Weights of a small text-conditioned image diffusion model.
Training: soap at rate 0.0028, 6100 steps, batches of 64.
Data: trained on photos with spoken descriptions (Open Images, Localized Narratives), 3.8 epochs.
Rows from block 2 of the text encoder, named by matrix and row number. Rows with one number belong to one attention dimension. Each number is 500 + 40 x the weight over its row's rms, rounded and kept within 0 to 999. All counts start at 0. Numbers have three digits each. After the name is the row's rms in percent of the matrix's.
# v: attention value (text_encoder.blocks.2.attn.v.weight, 256x256), inputs 0-85
# proj: attention output (text_encoder.blocks.2.attn.proj.weight, 256x256, transposed), outputs 0-85
v.168 092:487487439524451485477527537482502451481559473443503520447525418484513472501493583486452511571481545410459531496480424556526556540528569556459528484478509415521455546547403523514468525483458516443517502485482472522454513398558464498504496509500490476516525545
proj.168 091:456489534481519490504507513473457437493457464499424521435528452552473497455522507489445568583507569476469539532520590517561590489478430462457503517496469446518419491460539475532458468442512516468523451551504421545498483500483557461544493483504576505496565519
v.169 098:464507506544469514463484546429525418483430542534482487428509506398498439561516494483575467529540535479493475480582465568481487590551490488473560515519394561536472518500526441532471519496448497482460543417467510510507575579550538544553437514502544533465513527
proj.169 100:477475547471531491561507465537476488503508457541502466507515529589569471472557513447460573567483459514483486497495531512561450480465441462528477529475557469499519481521531468525527502466525553501443477516485495440520435514489530437564521538417485496453545460
v.170 100:570548400576464541505527539491486469506510471499481480480488457497518480502521467445516495499518487399537471467496466507533462519439545565559525519456439426530440563534491513503489462462483487455515471475447551504515441508534555466525515517520433465565505506
proj.170 103:499544535437499509547492496500492531544464423508459480505505473501572545501575564487455501529455519507443569533475602581485575571491511497518487473473491509474508510449437481492521460557452452534542550448520476546461472533492520491495507523469601492446555496
v.171 109:484502502509515469535476519466466493462458507516515553505418517437574477508501541527453455516546581462533551541525517523507517560550561483517524545466580544515509532449383450562505560518480525506448561435453425552496531478494433521450455511544522506473549525
proj.171 113:472494482532483508445427468505474497463487537498519537478443500509510500513469426474552493472566524505534476444503502427483485511416419559464486513487523581497451485495536517529377519525478509517465469496517460433510522514507501529535515467488497522534534518
v.172 087:500494491481463576491537520543524436487554464496531527442471430489486465475450464459608467473473495433542467484519421513507521589544527480567581541492434488500407511537463486527394531503509533536523477459491465502546481503462498482541498517526489532495547544
proj.172 101:524491566572544464524520440446513465504480457519595515472533512478598462485475534521490544529478434535452537504537517609539503549548538523452476465469600443502520517491526466520577490429541500501496422475548448588490471550548553470537556482490534477443562483
v.173 090:575519458499449529560439469497484531481494439514539475554499474405505509459393448522528477515541474541547508542464494458549438459457518504512467485470499482528523506509507499499517485480474441495443490500505470515514503504454503439473492490523451487514480518
proj.173 112:499527485502484454480448546477524495534530491479490464548551472527580554500525531516472472412547500478547529553486496513412518540455497555511421527441520547468455514472501434508566519523437547511498516518502435513533510492474480484508534517471506516524494528
v.174 119:446473506497554433545550429525491494463524460553516640539428501435519486464485607530473513516565500510496547538472514505565528544523403436465475515508553518482539502481439498503466501490490544487437519453484457529517518515453430499469502466506477486524506467
proj.174 121:485537507501464458431478527528486562473420515473566542457471533505548518535480449454545476504567455557519414538505451497475544534458431550489507453483540525524439460506537488554464537479570502544434472563535454484532507437480521444526501494475442533475506488
v.175 135:452490488541531522517480483507509445445555468486563519484450491474552499450459533559496489509484470490504535509510417533490474567563474460482537470497565455484543512559455505448509508449488558596447473555462430530484496521477487536449524494461495488473529492
proj.175 141:514451573509512479523514436508504519511418515515647512504516516474548447428497528568511516548577487521484452505485479472541449545473487578505457479486539543521480479489486471478576572484555503485439524538464526484537486445525518471508461495480475508496457509
v.176 115:516510517518536501503498581474516405491474464508475541448508488551504468520492556523560497473501567441461559473527484578504504529490530504527520567521416479484433547562512525536480523457485535528510444504470492502497473485441508527495427478467445494482551524
proj.176 113:503524588492502523500494475532465474511454437483490490472561512458494429512476559444497557540453472412549504455455465608534495599546451479477517470506421424415500579434533467473497572460538511467540479540559496600528479470530519489544461495455487478446517484
v.177 104:528543428505484539508496514543537567551452524516492445510542488485403520483482396482528488414476452504542485519435540479476522431488502552538500483495431458502492447491583491471477419511470491473490499437466502499453452489488516450535466508577533428539439450
proj.177 105:502470514505511419563539485556512494566516514510441463525502506554597511533590562468431466504500472540434450517502581511476501527501589532487489495487457512508546494519482485527557470493447492571620503480523460491508493566513486515498539537452572527552553491
v.178 090:467463500472579563496548446557468513454507519511485558449472519561536582502553491533481518500602438505453478498480521475480497499465482496481459453517496486485536528490499497495486525517470489449568521472583500501555504496472490452511495445478498531435502501
proj.178 099:485581534517471457562503536459525501503494485460449514538508552484470514576439435519646491498475469621479554466486474461476572511520442520532470444511532548507494471574525519534495500452483447459466463499528442514459502443468530545525467508540415499548481501
v.179 082:503501459515517509522489503498519491541461517516418544432472437515518466536502517504506487525483520473493457513562445580522504462508546542538576493543418461554526518547472558462487478507497499525501451419482569529450499499478554502442460511541551550500509490
proj.179 083:499510482522496492512501509523409582507491496498521465536485494497490467489533526516541500495474464446504522565500549473486443563516517476564465501514574495490542486499465467519511517435532484535505475450545506531520451553493507432518502519429415457372499479
v.180 094:465450504522504467540550516485527427496526493548471558517471447502557505485475493495424540499479575503547568538485374524585530549530495600548518504500556428569539501510451530473424495492464523454499502511456469566494455502474527542465495500506487526513516484
proj.180 097:490463503499503496487510462492488517502482531506481542475519503549526456504551523454494478475494497454474564557484573528418497558413462527501476527543474484557478449502482511479541479470493481532491493452544421472450447564486506484464510501559503459512506506
v.181 091:538479450534426467530492528537535529506533522523484527448585471462422556557519475428472547463534464501458522464462523479502470477409501504523520437509534471499578561547471497460516499521540515453525551457611514543501497488536499485486511527513473482542475574
proj.181 109:538481483482487492453523540490522502490558481483445547523564524501525592567528493435483472582501502528533473528484520485431562523518563491558463449482452555569534510469524465600513421480505506512530497543496483492511516429470536495511497525510552534509427511
v.182 102:485495507546563574549536526523558432465483499481465532451546480490537514566501548479465536432525530467436558494501473571461564476536560495516498539517488535476443614510485523472495483475535574500528564436505483504493506498460472517484490481522477468530568522
proj.182 109:532538551522521542475540442523463496442504499481482537501585571486512493560518493477517548602489465494555470498444495479431490576525497460526505464511442463437544544484561482572513499421503499484528371499532503595532492519561532541587461531480477458516507489
v.183 078:526576460477503600522463496516530515508461463520516442506488495448444540505452383475566447445535469488634477523490452458515499492535512582479561541496490501456428463475549457513489424483581555492492539522471537448530424502448554518557544516490467505457479517
proj.183 084:513513566511548512535512471511568420574524431577451508579572491560580526455547509506453506517465500544488441507518495456493486544469529502569506516501464513485496510471457490514498538500466523513554485477502435519513560564543442516500495423456556515579500465
v.184 110:467529430434514444468539510466533408487472483560486562541471475535507503534514511531478533503499539526448557548485487541589542489556481564501513461510505474491486500471475473479468483509439557494531556512559460511427408494544521491504468459490464518470518479
proj.184 115:472523541458458536497431449520480481450487486420406537473553533531437538496447504406512503464482466507505466493479458509451447524457447505490492531554395506511410457472511476510492489457538555495561473527557491540553505514451485531527456532491511461503494505
v.185 099:472450496534512484515509493503499530403553484536537576464530479503591473466542562582442530570514557493452546514479497492488489490477502542409443483425595487511541558508435528446549513524513471476476561524476424531482510511545496545477519487459475487495493517
proj.185 093:467549499397494482453550500470507463472397502458538532491400521484457511510476448501597541515557492478505527483520436470534554437504462508449483478516487559510501489476527480537465457540479482416455489535465523458486557407467536515513416502495462471553473516
v.186 103:491493530520491517502539517507515425483530475523524515547497560467524495477514529462537491439467567469472588547472521418454508461521494452499516485497509526441541517474426445497520529532497537555458489440500421503501550456434399481463468483495589475506485547
proj.186 103:527443475515531463478445476549507519463514525515552499521516523513535513489490455574520502546557512552527417450486473476479478584428507506479510535489556474504484556488514547568482585459505454528517534553433531522576530495557439542518487499445474534479449502
v.187 111:476493466542492482445503403541539494490540548501516533565426482466493526453471521516414485505468429559483478517497498469507565576503471504499511487485617469486560553462422494515479487477502507453436502457489479553558553511551495461497515522513531479493468486
proj.187 101:527476450487504441475563522461513585482479492524513565509456504498542460460528455489509456488539501514485473530554502451507520454449507524496414488517513516641533427514560462506452434527535495504422471503457461455483487509433477479478592478536516532529506523
v.188 104:470535492511531462442548447549450526468563498485523511534469491489456523478494480519448523503511484532532551532474476532548565511481531497479479492478613494515582501510466489497494532473526479528493487584574447516501507605503530480498556461519523539461516469
proj.188 100:504545470478466464510504501492510495462527494461477502485471489521459501475521502523557440441496507528455513504482458399455468512495444519490482466538497510550476371532469503518463493554483504497461514481522457524448493420427501473464509491555462526562414489
v.189 107:472459472502487492492453543444461519494576473479472564499476493428512513523523472432498512498547499498548497494498545471449520541434504468491497440500471460490471497456485466535507451550464481499503520416474487485516531428537493556478501541516506472573481580
proj.189 113:467494489527519521499507494452486460566514518515418442515460548537540505496488507528438501509505507558501472460480593531579556502521503512429578508483444502516476517526515504532499545422458477498529500506476491453499515604478531529542522425477552574487557530
v.190 093:510515536490469479496531449542492467431502523471532486482544518533458472444553512554456536541577546512485559498509544430461501533523521509437500494437584528433566550458466528522548520511567515486521513496476462510535588504520440493454512463506482531471496455
proj.190 097:534527482542501435408490564497545462444520492519508583520498431506535582464416481493555516520579583565559475463541344425433515451502437479445469493501561509526407485513518462563487509521458455491408549482423525486519547466509453499505474535539487517544404511
v.191 081:475500497434515496436460521513435553489545461505515528494445533460531457450484534586548454551468521463493475490538493501459442530484527476468568487470608513461554558468441475457493534474551453515454479542456461540497475521515508491500534515488543545510547501
proj.191 095:510508494476521467471520538482491545536512545542598473476422510477456498473444413541534541482486494521515519430516474481550498404507545547479501476519599554479567516518478501491495473610484503504459566510436565466502501495454565480481533484472500484470472524
v.192 098:532529522557497549521445528549442518523487491492545426594455611501463540478477479484486499512451508448517514493534556527532470413494531486559466472542569453501519467507532475451553516472530485533435474470445473537494457487475483464559541463513438458523498508
proj.192 104:538451535458478564541593478477497532536519541576513506379467421499496541451573527481480426491521498528502521516519533490596483494502456498473526488514466540479397511503479515497483481439471485469555501512504537501531426438509472542509464504502567540509435491
v.193 073:467468572539443520500465447528552456484560493531434484526501509487522519507479568452468526486513542461424552524483534545504509494447534489479421455515560520511505490457526540472500513537461571521393463471584429437472518529466480548522457491471477500496540487
proj.193 073:570539440545513490523452495441499532529479481553532441442493480476578568429494561515524504462525525455564529528525463505572493544439468517553554522442420461485385467475493536475449507464494491529509504507536543582576517501551486510424466572483542523491497524
v.194 071:540516530569499430514459442507494541473549485495451533486573509440546488489495497465511487535441469551510566428477501501506534480490588661501449502541512534463482507422562552469540573493572542582500471561601494481536490533517491474510467481537495443481453502
proj.194 074:474486539543480492472508556498479490456499545543497501446487540492524564489526549504587440507513568444446492545522470574472504502452451493518452427458601410463463514503501484511487552518458450460486469452497505463486542476530465486493507548532471494479510535
v.195 081:546461495536485515504347478544456533557520555586491471547523579512524490530520475452445495535510519461463527507554554486520508477522487459429475519528554464489548486497499537468550545492492492563425493505503456485500515529453519517557530462513437483478503482
proj.195 078:507514517452539519532551478464570482533384499587486522399513428535491581515519563548520509460496514465561489530522549462554478570521511468576604538457383508509481529469453506461530499486465485494474524503567505534494478503479533538450448521485576528488480477
v.196 071:512487505513527491449506499534503442550454469462526462485465449494426530542489482458500445431528489547457611519472451481449510503526500557480502501533457463489485487533472466499470461523466533451513555569532473456547492471490531523465579473532495585489426499
proj.196 065:479459528487463492535480470538494520512516537479506472437532520506449487498501452464513418521481499506529448488493558435480488512449484506489489508504470569531470482547465511548501603531567444531516497541600483453544543489463362465500517481477481519469526520
v.197 072:503510483510493469484429468498523550486543578524522478513586469476545568515472526400491480486475486467468489489547517524495504496522530484490528468538520449548466504533564541591528535471536553507422408484510479431524425477404492507461526480522484488588476538
proj.197 067:515469474540532506505523519400524523474447475516509476514407483495470511505519467534534494520529445511535523601447514471537469491480588545500587491493457520527516469498496478423539513457479502489498532449505549466461501479469546460408507541553469535506533508
v.198 075:527460461502480551457491533488435503567570518483522493514481557519437568384508480474479552481505509546560486546506553511530490491490443472443425578584551432504493554501497499486474519494502485548458481552463461517505484432494481518531533500534510488507510449
proj.198 081:533546544480547539520562458503474416490534488470478451479499441537473496477516489535561488498532513443533523492508489475563426605484461547539466504507430517468548455556461447452518485440514504454516502470534567559484455523502474513421487542521482457495518444
v.199 078:499477504457420573604470464499501504468433543510500498433513470477552492477502539498507514564452573434483503507425519531469526522491472473529497428441497536582430476431536489549496521519434523484503488467514525453531496590540480474583446539519482443561503555
proj.199 077:520493471538439462510515536455499492490608492514447478513444406452473480429507522467540479498505496546485469514527476477531523447496539500451495484488539505549427458505525471480420450464537526473509512483424419445526482492492485553437498443502467562521481517
v.200 066:438474446517530530444528561489553564528551491495466537466511471465505463493537496513547460404565527431499470520496485560500475583536461440523476508580481532425489538558502495507474497435440424440587521534457481502481477522512552416550467538483488552450505488
proj.200 072:518539444488511518493479509425495499484541476470446530519541534562552470543517506490486563496557438572450516436465494538427531484532467502521464494516523396487566435542535506472555527543522525539499440499510488451452543542433562491524497456496458479496546477
v.201 084:507499464534584579468473529513497460511429495531473530549504579433494538511541492497471517499483555469551508497498510560538479490521512448565551501506446496525540471519520541486592477489481484558462474531539466513450541518451497491557485467490501482480507500
proj.201 080:551451446505505552516516500510495623512462450523504460496510448494565493476536570455483484480554470500485536526492551558530510485543561480533488472489456478523556496445497522463529452472478472537495508393497545467478443530466578502494522460464504581496491510
v.202 085:454493515447448473462573475485504465483446487546435528457439433495517499506509475554541468495509504516531434496514465490467504547518509543510506490415508516532463535554461494509475480490483452450579523456446594471510461477522550452506517529514462531501493520
proj.202 095:489516471549491404473463548557515521508564492404471488568500519454509487493478449517489499456436468515470459484478522442394525446520506498451450521552504544498517490510555502521501527566496525481480473486480490489475539566468517473486519453514491437547484514
v.203 095:530487488485543460478489480477521521498467493589498598487512488512530474512573535559538581535508519458487489477524474498483510511506501559513493507510420516482474488445528511485508528423537565511486449493509490520483479557524461475523454534495500422524501530
proj.203 091:474432431497506420494533540447521525460451527521470456583488483483581412487467588506499479519489532522548503529454555493491501540553606499484460421538592409507540483479550536493497440500431495515483458437449454491491500500487603494464465488509453485550518487
v.204 072:506529521522525448494424502496506467555581497481516489509507507538436528404530531471438506504489442490429493468521526481557504430453477435509549513524578487478530501494517447503511558485490483491405529459508403454503463506510468485398528466484518437480520479
proj.204 083:522492529466526524543518483458489467442434461532529485415460442546495494476463519460501582459537552510568495505533492486510462508448491544494519542491506533503471524493486524551520551481496527528543434538468583561485563493584483556487467569439547541495493499
v.205 072:470456464528432499516529483518513546480484539563478515486560537397510529455507539492593556519456615501493464543516458539460477465505555565471487503529432536544475497501550501523471480454505523531467470479559545467535507467494521482464484470410487540539450575
proj.205 073:461483475477544506447449535489515511540527529483540485520493518548558527532458470513470468542543455499517432503449557476505518531506572457485550434551547512566533544529468472472514545480464527481529566475472475469558486539409526482548509530529491510497514525
v.206 089:477493443429479508489527530485513504433469475480478528460544495486429461529539517530492583517460482491461498436442485544444506490519526476492467453421521509543531501489504524505464505561601478495516497493557542510493541486558452555441473525467544461575535523
proj.206 089:436523426529448426506505517429520503488568541462492548546438512511548526490451467491519427543467503523437409494468443467448531524451506474496480483553521552441508478498551505547525456560492500476429527447455464430512518516466555481510527512527470508532466508
v.207 078:413491498540539539576479405521550474495525532465449482474534490475398490531556514539440532429438516454395548491494465463432525474560520473509465497487529482428498574495502540522484528486574509433469483549539476443522561516441480511481480522499479487439496499
proj.207 074:485530458553413465503499544443601482497515487534539555526477456489555459477538496553501453519509509561533510527567477459558485524471464441499524478536443457478491496493462524499466529537505532523419528436488546476482557440484514452487471479490539500519475534
v.208 071:516523560473475527527488562517474493438453446540507548489435545503540523486487534505558503568434569453579447485545526551484505576473432438545568457529448520493511463529550491427465442448457481522465477480449453588448443567500481567533484489462499448544520471
proj.208 068:479471502425476527453548468572459483463495481533485459428494476495464549451484496456475555511467435508513518536439491532513540427533576493485474529492554472486509494445515491509570511452542502516540480561516492490520513512602540463486445473423439526470531510
v.209 080:506438411499569496460482475500565472566538520494499487489580528481461420511568482490496533530552521481420521533477496491497455490511473465411452508541477451510487557484456520543528519498569520552497498510561390482457528462520483549519466495525523481504517495
proj.209 069:510505534492554537540509485481476506534465424489499500452495500525551494566469510508584507522534494450580474460475491470488454568525587521577524452518524495520591428503511495506478503498467504548502504454501470480489471531498456486402501530493466493563514488
v.210 089:420505456541554457535477483542551496508544519437437504557604502513432486466429510446503562437472472460467548491488468549485498545524511528493478523531498387517521552515530562529503575525532488386441491526519524460491576468527476545505499545529487443511549553
proj.210 094:434525503544471438542524505455474425480456502523553574464507476490564524442544505532481487528495531494516518550552425458502497511508422489528528504486481446510481509500500464493460433527456590554515519459470537452516514478506509441519483491501587604443464535
v.211 082:504537435488503449427501558474441486491470465488526484485458455457501541465550449467524524483575495537617522532548440446538459476537524592534517544484442526517511519537451496465523448492484427454557560554492562545504442410474523434437466504519470548447430495
proj.211 097:484512432469541494465490519567496518542496488451477405528518556496545458567449499532492512416475443450487446439487578471438525518506466447474468512577499545415517486526490505552572576566533477505491491477549484527483578508435554478510573492517459450523489502
v.212 069:432490547483542482520514425510561536463509554502483538491530493502529525477467501532556601490467532468522430490506463504438563532530460473532549523511378509541448501556529528533478515465472534447390464514520484492495489523531514496489495474505439508559498542
proj.212 075:468468452481463496494526514419548439440524510545491528547511497485464440482509491489456457639451485495454520579468516500547524506485573430434549492527496421558562520520505480507487442538532585497537528441439482456520487507454519473535473500504499525473523556
v.213 078:450526570498413464478521540533476470474536530469518494471506566442505490481491506534489521490439531516349476478533492484466480504535509527478476492421529508462505596538539472511524527528494514442469454507506478441511515489486477462488524489470495509515524544
proj.213 082:509380440481519503543555451494543502536525530560427566477502457516436489482463455532487444582553536544532518457519541469534437463433549522503534485490534555485494521521470530467477500526539531508513486553405459506443468523541464504521457524498527468525498489
v.214 067:457438531482489443497507494509572463498594543458482543460510498549447483506494490542524502474522487532416437458533516418456543468463484541430440517416521421494494572547447492487414497511529499402553445487474520461488505505509517489436500502488483541497452521
proj.214 066:454488492530520460565489557474534500436510504483515516508479459503545412458422528557496469512436471489608485481420485462525446511484491487448505510555517539492495533488517519468560508530453557512431457489399561550467483456491442481464482539522571520577498536
v.215 094:507492530443460461459564566487501501432477437528503531478503476519467422384489506621523524510450437543533471474517494485483504494492491524503552472483499536490539472462523459469428509499537465460554472483504577509525463496438497524468436473508496450556489512
proj.215 095:481444447506539538453537530499434470510532565464470519548487528448527526551429501433475484559504524521435448468509488545428469445500519519512449505499612529510520500559502514500480467540477551480529436466486471477497517514564480502485433531511493490494491525
v.216 087:531468465492483527492477489536551611479475500570465462460570438510497525520531498487524470530494531498537526524537578566482505458496560462503519446569521559471474497446504541505458515436541578593504485554526470489550441531543520523508468501499448480542485550
proj.216 080:515582489520502546532494545511516516490472523500541477540426527467495485582502517466538484512482480466483453516473425518526571498535555469538508437434493500530486453535490485509523526473517466498458556415541512442538569488426591519474527540580401476517510474
v.217 072:544491412488550529430512484486456454454507455493551419545511520506413426492569508461522516458524448479383436465470493454487504541494526540465494482465466541438566481542462562439506474538521453454504545523526538503527593467485521558504508500594513578450421476
proj.217 072:495474451503484542479460492508493464618494509491431536456521530461485514480496496491478543471494447466487541398499570474418528550541441405486491544448409432485544558504445540498423540577514473508566501534497538517500465504495430437538522499489522496454502493
v.218 067:507457482399492423538597605523536492499531471540453508472571479473441457472476552491472529473467491466567546451477464586524471490464453487508522505509502464551494486419531463456505486499551516513500489425506560501474556499537447558446454465464492457577543512
proj.218 072:500531496521475436473446509478462615449468506485532471508509581472516604500464418468482503471543547510480476554594426527393530450445502585466477528495580526501522433493537520509473532574465483543468401510471463450520506537534573522519503481553493529482460514
v.219 082:562537508498504502495556551501440552482403506532514506502403483532534482445503479516542500511518517522643484521513519473482492462518482530520604477548547480497526431451474436505538430479553469549531534439460490555457483512469477538530486525502544409550518460
proj.219 079:521503579475512541455547480538434554510495462513513460496519601508468551553460482451490484557499581444503455506511490517486524454509543489479496496504517573492473443450487457549538505448501513498537466568487410523518510521614510565499508542480470528517441487
v.220 075:536493486542444537529398504535437515494524483450449437552455518508502595491476482456487462545453533474558513488486523471569478501471531479572507469451560621522508479465520561422542467499458515526496476562466503462536454450500487493510554492491475507528453480
proj.220 078:531528520497484550529493520523552563560465495511574469428411452512482546506497538446517446418473517466456495516512480537542512421569463453500607513491449507492437573513490487467550511443568480539487536543556569527553534496520488489533515541516501574442420497
v.221 075:389494553495519530488545561496516499474501481501528528480508538544489411476485505586521590526550538522519463480520502472501445479488486412480501488552545430487462501456564455505469536500520486526509560494478434493490536470566452558522452467499523487574575509
proj.221 071:508499459472514495437553519473437471495527483529531503482500492549528554491518518463504491544552534516510506554572367526509428547484509545546514528503564485536517466539522402542471503527503494486556459495450467529576523526564518504443506507474491534524490476
v.222 085:455533575502468387502513497472507496473567476466493502523502475519422524454520508595562510440508516574454452497474494426516503493486505575491468553425512546503496476496473538531445492543497513385508465555562558493484524472535479456395530534525496555488473541
proj.222 091:453487420520470495496478522558499475485530583511508536530486540486529448476449455506459503534439484470500468478497547533439475487510479465449509508530529473485544536613547539463458532571524515466464504518479506529511506474455524464547497529578482450510511526
v.223 080:495516501507479501534507484546476518529500532425562549525502567495450518464489556490459487498476481430441511479493527481492535547429501473495488481433570384498540557526499452485563560497513455439510553543540488535462497504545544496510485526456478485433547517
proj.223 082:476576526519480455522540499451545419494468487442517539485487459477500481460474507473519488452560499539493567539509390516546410496480472544535495468547471516472450471481548508474463458617497513583501452485487480489505491502502454579518493479489526520573421492
v.224 113:508488465458519501493534500485512482463512477457453508493532517478518606518539457464494476493459443557480421438473453472474363514467507433471523537487468473532533450503511460476502434471531543478596473512461586485540521523478442479500469513511498533438395546
proj.224 104:518491540470498462513538462544472491498491451499460509500530524529403510481425588473514577513471561460513550463534502486548504468555518511549446475495542484486511516463520525558523496533445481471518473589480472559501525495543486502463419579457479469477450541
v.225 107:451497495466509512537539544500479543457518533473460532514481546466514557504485484489503530554530488516559421404524555447559466539565456443451431454508525490573523510519490544479455495478529437474494481517535492466446482540500513412524493443468525424480516527
proj.225 098:547427509461472475475533492476521518484597435508524603503520552511516499499498508501496583513467554542480586508536378510540456503561485573509395531519488465519469488469483498550499523483535477525490519399542560484511530465493508488462456457488468540544535495
v.226 111:489498521487480610504538453483525525494508535523493483537469476476534448426548479436445467526412490499408531523426574536542537524485467494481437495533531525453455493494449468440572514490498433474497472488523505452518477414498519544567570516525551503487499449
proj.226 111:548506493510556520441519500489534524522495480547596549521499503495532453454480504536498451467490457561512474496537489525483484576467387512493535509501431556499475502578488493496514488511567488535449455433476459505510481432536485474534534515491518529463496439
v.227 108:469521511526516432496457493496454404584524511480591474546489527548453387510387530521570509455439547440463521531472532507487503482480480503561514548476476456476515483540496454541493525501529467508486531504493500528553612479514505515515487499509448478477510441
proj.227 107:467501427537455479491528498468503477413489462487489461460411500418506523514507490515489462421526411523501450482454579521466539567485543535520536466523605499438530478483571477505498537490514479522475480497497481468491476540465515484511519483508437498514497515
v.228 097:517553497472495396456485498545501531570526505470536471550504504527542552473490463469400440483465490465542544571518446419484474541492465483589461462487566488492553518502586510506537544502446508529571479403513471451502498490450479513499547542515526526490523512
proj.228 101:565523495490462495555435511491451506530415555515488486482491566434494520520422486530527540443528611502500478521551530492472546463564507468540518494483579534479542472518477476513554533454501500450504528567445454525506486496437530542487511534536537445484418508
v.229 149:415526545556497459546513590519525489543499570509508513521466537496471411466418557556507523466485529471509549513520527547509565492490487508537453464505509469503544535424471529519505474493486405436480529527460484548506584446498583569529487534557557493494505456
proj.229 127:472476452494477499536497536392528492518502523458572530481472517476558429513537424501506473569502468553529496519463536470482569524511551463539565542496534478493489405550516500452457494463515475565396533452527458386485542486396495469464529485470460525504502489
v.230 116:597488476508436519448497474497485496565493463452557449469493480500506537465531346558461426407507537544561549463532416443452540485444513549575511516489554490444458507482536493506542438524491539497560450446423485515507588490464536563520520526469515483521487485
proj.230 106:469494463440491480544401493554472502477467513516412456505554478480535521450492540534433493493424545498439466539468581529473500478519462481462520521606490495523476461483496485435512529566518571479519553522535530456457500512432557517490562484508514478461448527
v.231 105:499512583506503460583523567489496456480459547478555562525423540483406421456444487550465461501547533432554501461533585564467546603471451511586505479493532497501518506521496455528508467446484435446481498470452471544479555472487509527542465498511500419473496485
proj.231 104:458458466485496465468491476504548546438484519543497521517517448475596488520492504524483484493448452547552501556487474537507520528519518496465520517544473505450538458502506496426465541493531553626442514489437572447439518485410514481493518473531516525509529524
v.232 102:486541491484555528515539510440530507484481500456498487544454492501536506510508559438518536510527506492477447494454493421580482585597374437478481498511469496531517511552504454484461496584515555466589493566540534550429501420524546434444518497537538535479542490
proj.232 101:510429531464520475481525462536488497497538516422514569456570545477465499509472440444442514524558525455474535449537341542432521427404444533469512522454497524448466533488496431466483549478534492513522449531490541583532534484535512454453465517472570469493484527
v.233 107:449481407535530573520516426498525530505545477505447456506494467501541487452507470520474486478457453512451536434437480501573547547491570549491529483515550445456535536438406544485532526530533479509492591447534487492528491491408505598518527531488492495569449473
proj.233 113:448531499510566516524544489459518506517498521526558499487477487523526421442484490566527476472486488560491541526447509460502510568502439477414574522433474552461451595496524482502539459532479502498462539479528433444532513458522494498484543591472543558482524544
v.234 121:436513501578555512539482494485512551586511541530490449530473537477566463437436575525526474527435493471466570576500517541532581464444440529517476530498469526488564488458513476549504556502451461515452519417526476477535556508494505597501555489508511539500534449
proj.234 115:481532488585462492534479509471492510525440510499567535494381543493522486503462450568528461479538464520548469473493509436425582546515526539507531537510590480554509517568562510503536529439499418459447500489451460509499442500492478480506479515525484480465517477
v.235 105:512563433451535562502460514551524529443519511506451545501533469476503470490531433428469435526511438466490540520501508504510536556489562445515486495512481506484514475559509471461557524466468476451496465498504449375479419510462538383559441442465486460522545535
proj.235 110:572466577511498533510519512531462522530483441566546465481488519513488531534466561520497505539451511510517514456553417550527464597548471526528448533435455558478525513475529474582444506526533532509503485497514522579492535437532462525486477519474477477511556504
v.236 132:531522559516547521505544460532549489512493434515557496513435509482462392417501480488491445532458480484450589550501471563423513496460433573536527531489456554496453434511517424496560527501485463498518520479517474499527519492531486582533521550528499506513527421
proj.236 132:471534501534467551483454446556517509499454595485521529545471497513515482495473459555555433453557499558486432537516473524442520532492462485435561487575519531462504521541508528467562564563525498526522491528416493515482492499450448503482500420528573500512518497
v.237 119:432482439521445571554494453495568524527532505488426506512490434432505575479466440466469484499487485493558549413511515503536530548513532493512507454502563462481507560467492484520536478468493420493474562445495463428446488479437534533535450462482491468514558532
proj.237 117:531466515502546490532523589444469538512517515569523556473509518515608512509535516508532493478429494522527517508512501497632437535517463535533486500442460578510501493464493463476465493520482523568474503480524518463552504505525509468397536551523467532521497497
v.238 099:441507444503555512504466463442518492512587471480546440500501453516605468493490508500443499433470507503451587526421532502554469525506552518445497513482592447430605447471469472485521505549509528515529559493429509532510533464487540526490542508517506526508492498
proj.238 097:487505487487559521512482487481432532503453530503464491425486513504519516451514518549423492486536479541494513510524496539453505548518394498489527415420513443490521587490516444492530502546535491511514512516514456529489496500516510506565541560511558513439550512
v.239 121:456581558556532518537543549515516495456423541428518514481568548528473490512426539451524505503519494480464505535491512553501549500511486550469459473556457503536481467530462549558503520491446476544480464515486560533494545516546533494439521522508485510478527504
proj.239 111:486488469556520479546464503493481558517524575476475534535504539543481423507544479509556485575467424505567503542522503428434541473444486502489519488501529438497489486533493504522455542480512483518490498455536524492467445527514468483535539433571547514520513473
v.240 115:577547461562469492473461494502512546549514472478502505525495486525489573475585473483474445516517489545500529486528413457482505463473437517557509443477575536498445522479585534508490540483497554553489478441501524468496403549479476503466521513518491563541559577
proj.240 108:543521494505449531535394536508459515579430496499489489502486433519516572531507556540487524488520574492445536547500525449484472407530498490453502525489527491547467543495501486507578504513454523417543553491509554521514478520532496523477514513503521487444459474
v.241 142:382504498506499555502460523464529478520492525491502479531514533467548459470432519453457553499452492447443596492530511540542550533532551464484464477516565486444536508511459484536549528526482384505483548510490446439429527461504544499532467508484506458502593474
proj.241 126:494495481550517534505520474438525524496493511527565561438445479482582475518525507518535418479503432487515437493501514473511459544431458486545533491449462479482490485491484469495451518496535517569441501454500536527566540479480528517500558569540499566524455443
v.242 143:531496559487433437472462469505452475454461502502457484413552452489469552530462522554551555451534526600511468492576496470463451392534550524459538464482479500532526528458458509534436471550524537523515572535446491602558535541578450519444488506487444511502467529
proj.242 146:432535475492515489558520598520494437482497481461454464510529479485525540541554519472484567483463526429461503555384555533506524453503559486455496465488482459476490515455447502516514450502484508509524509524560461438473507548500521571507533476500468549502473547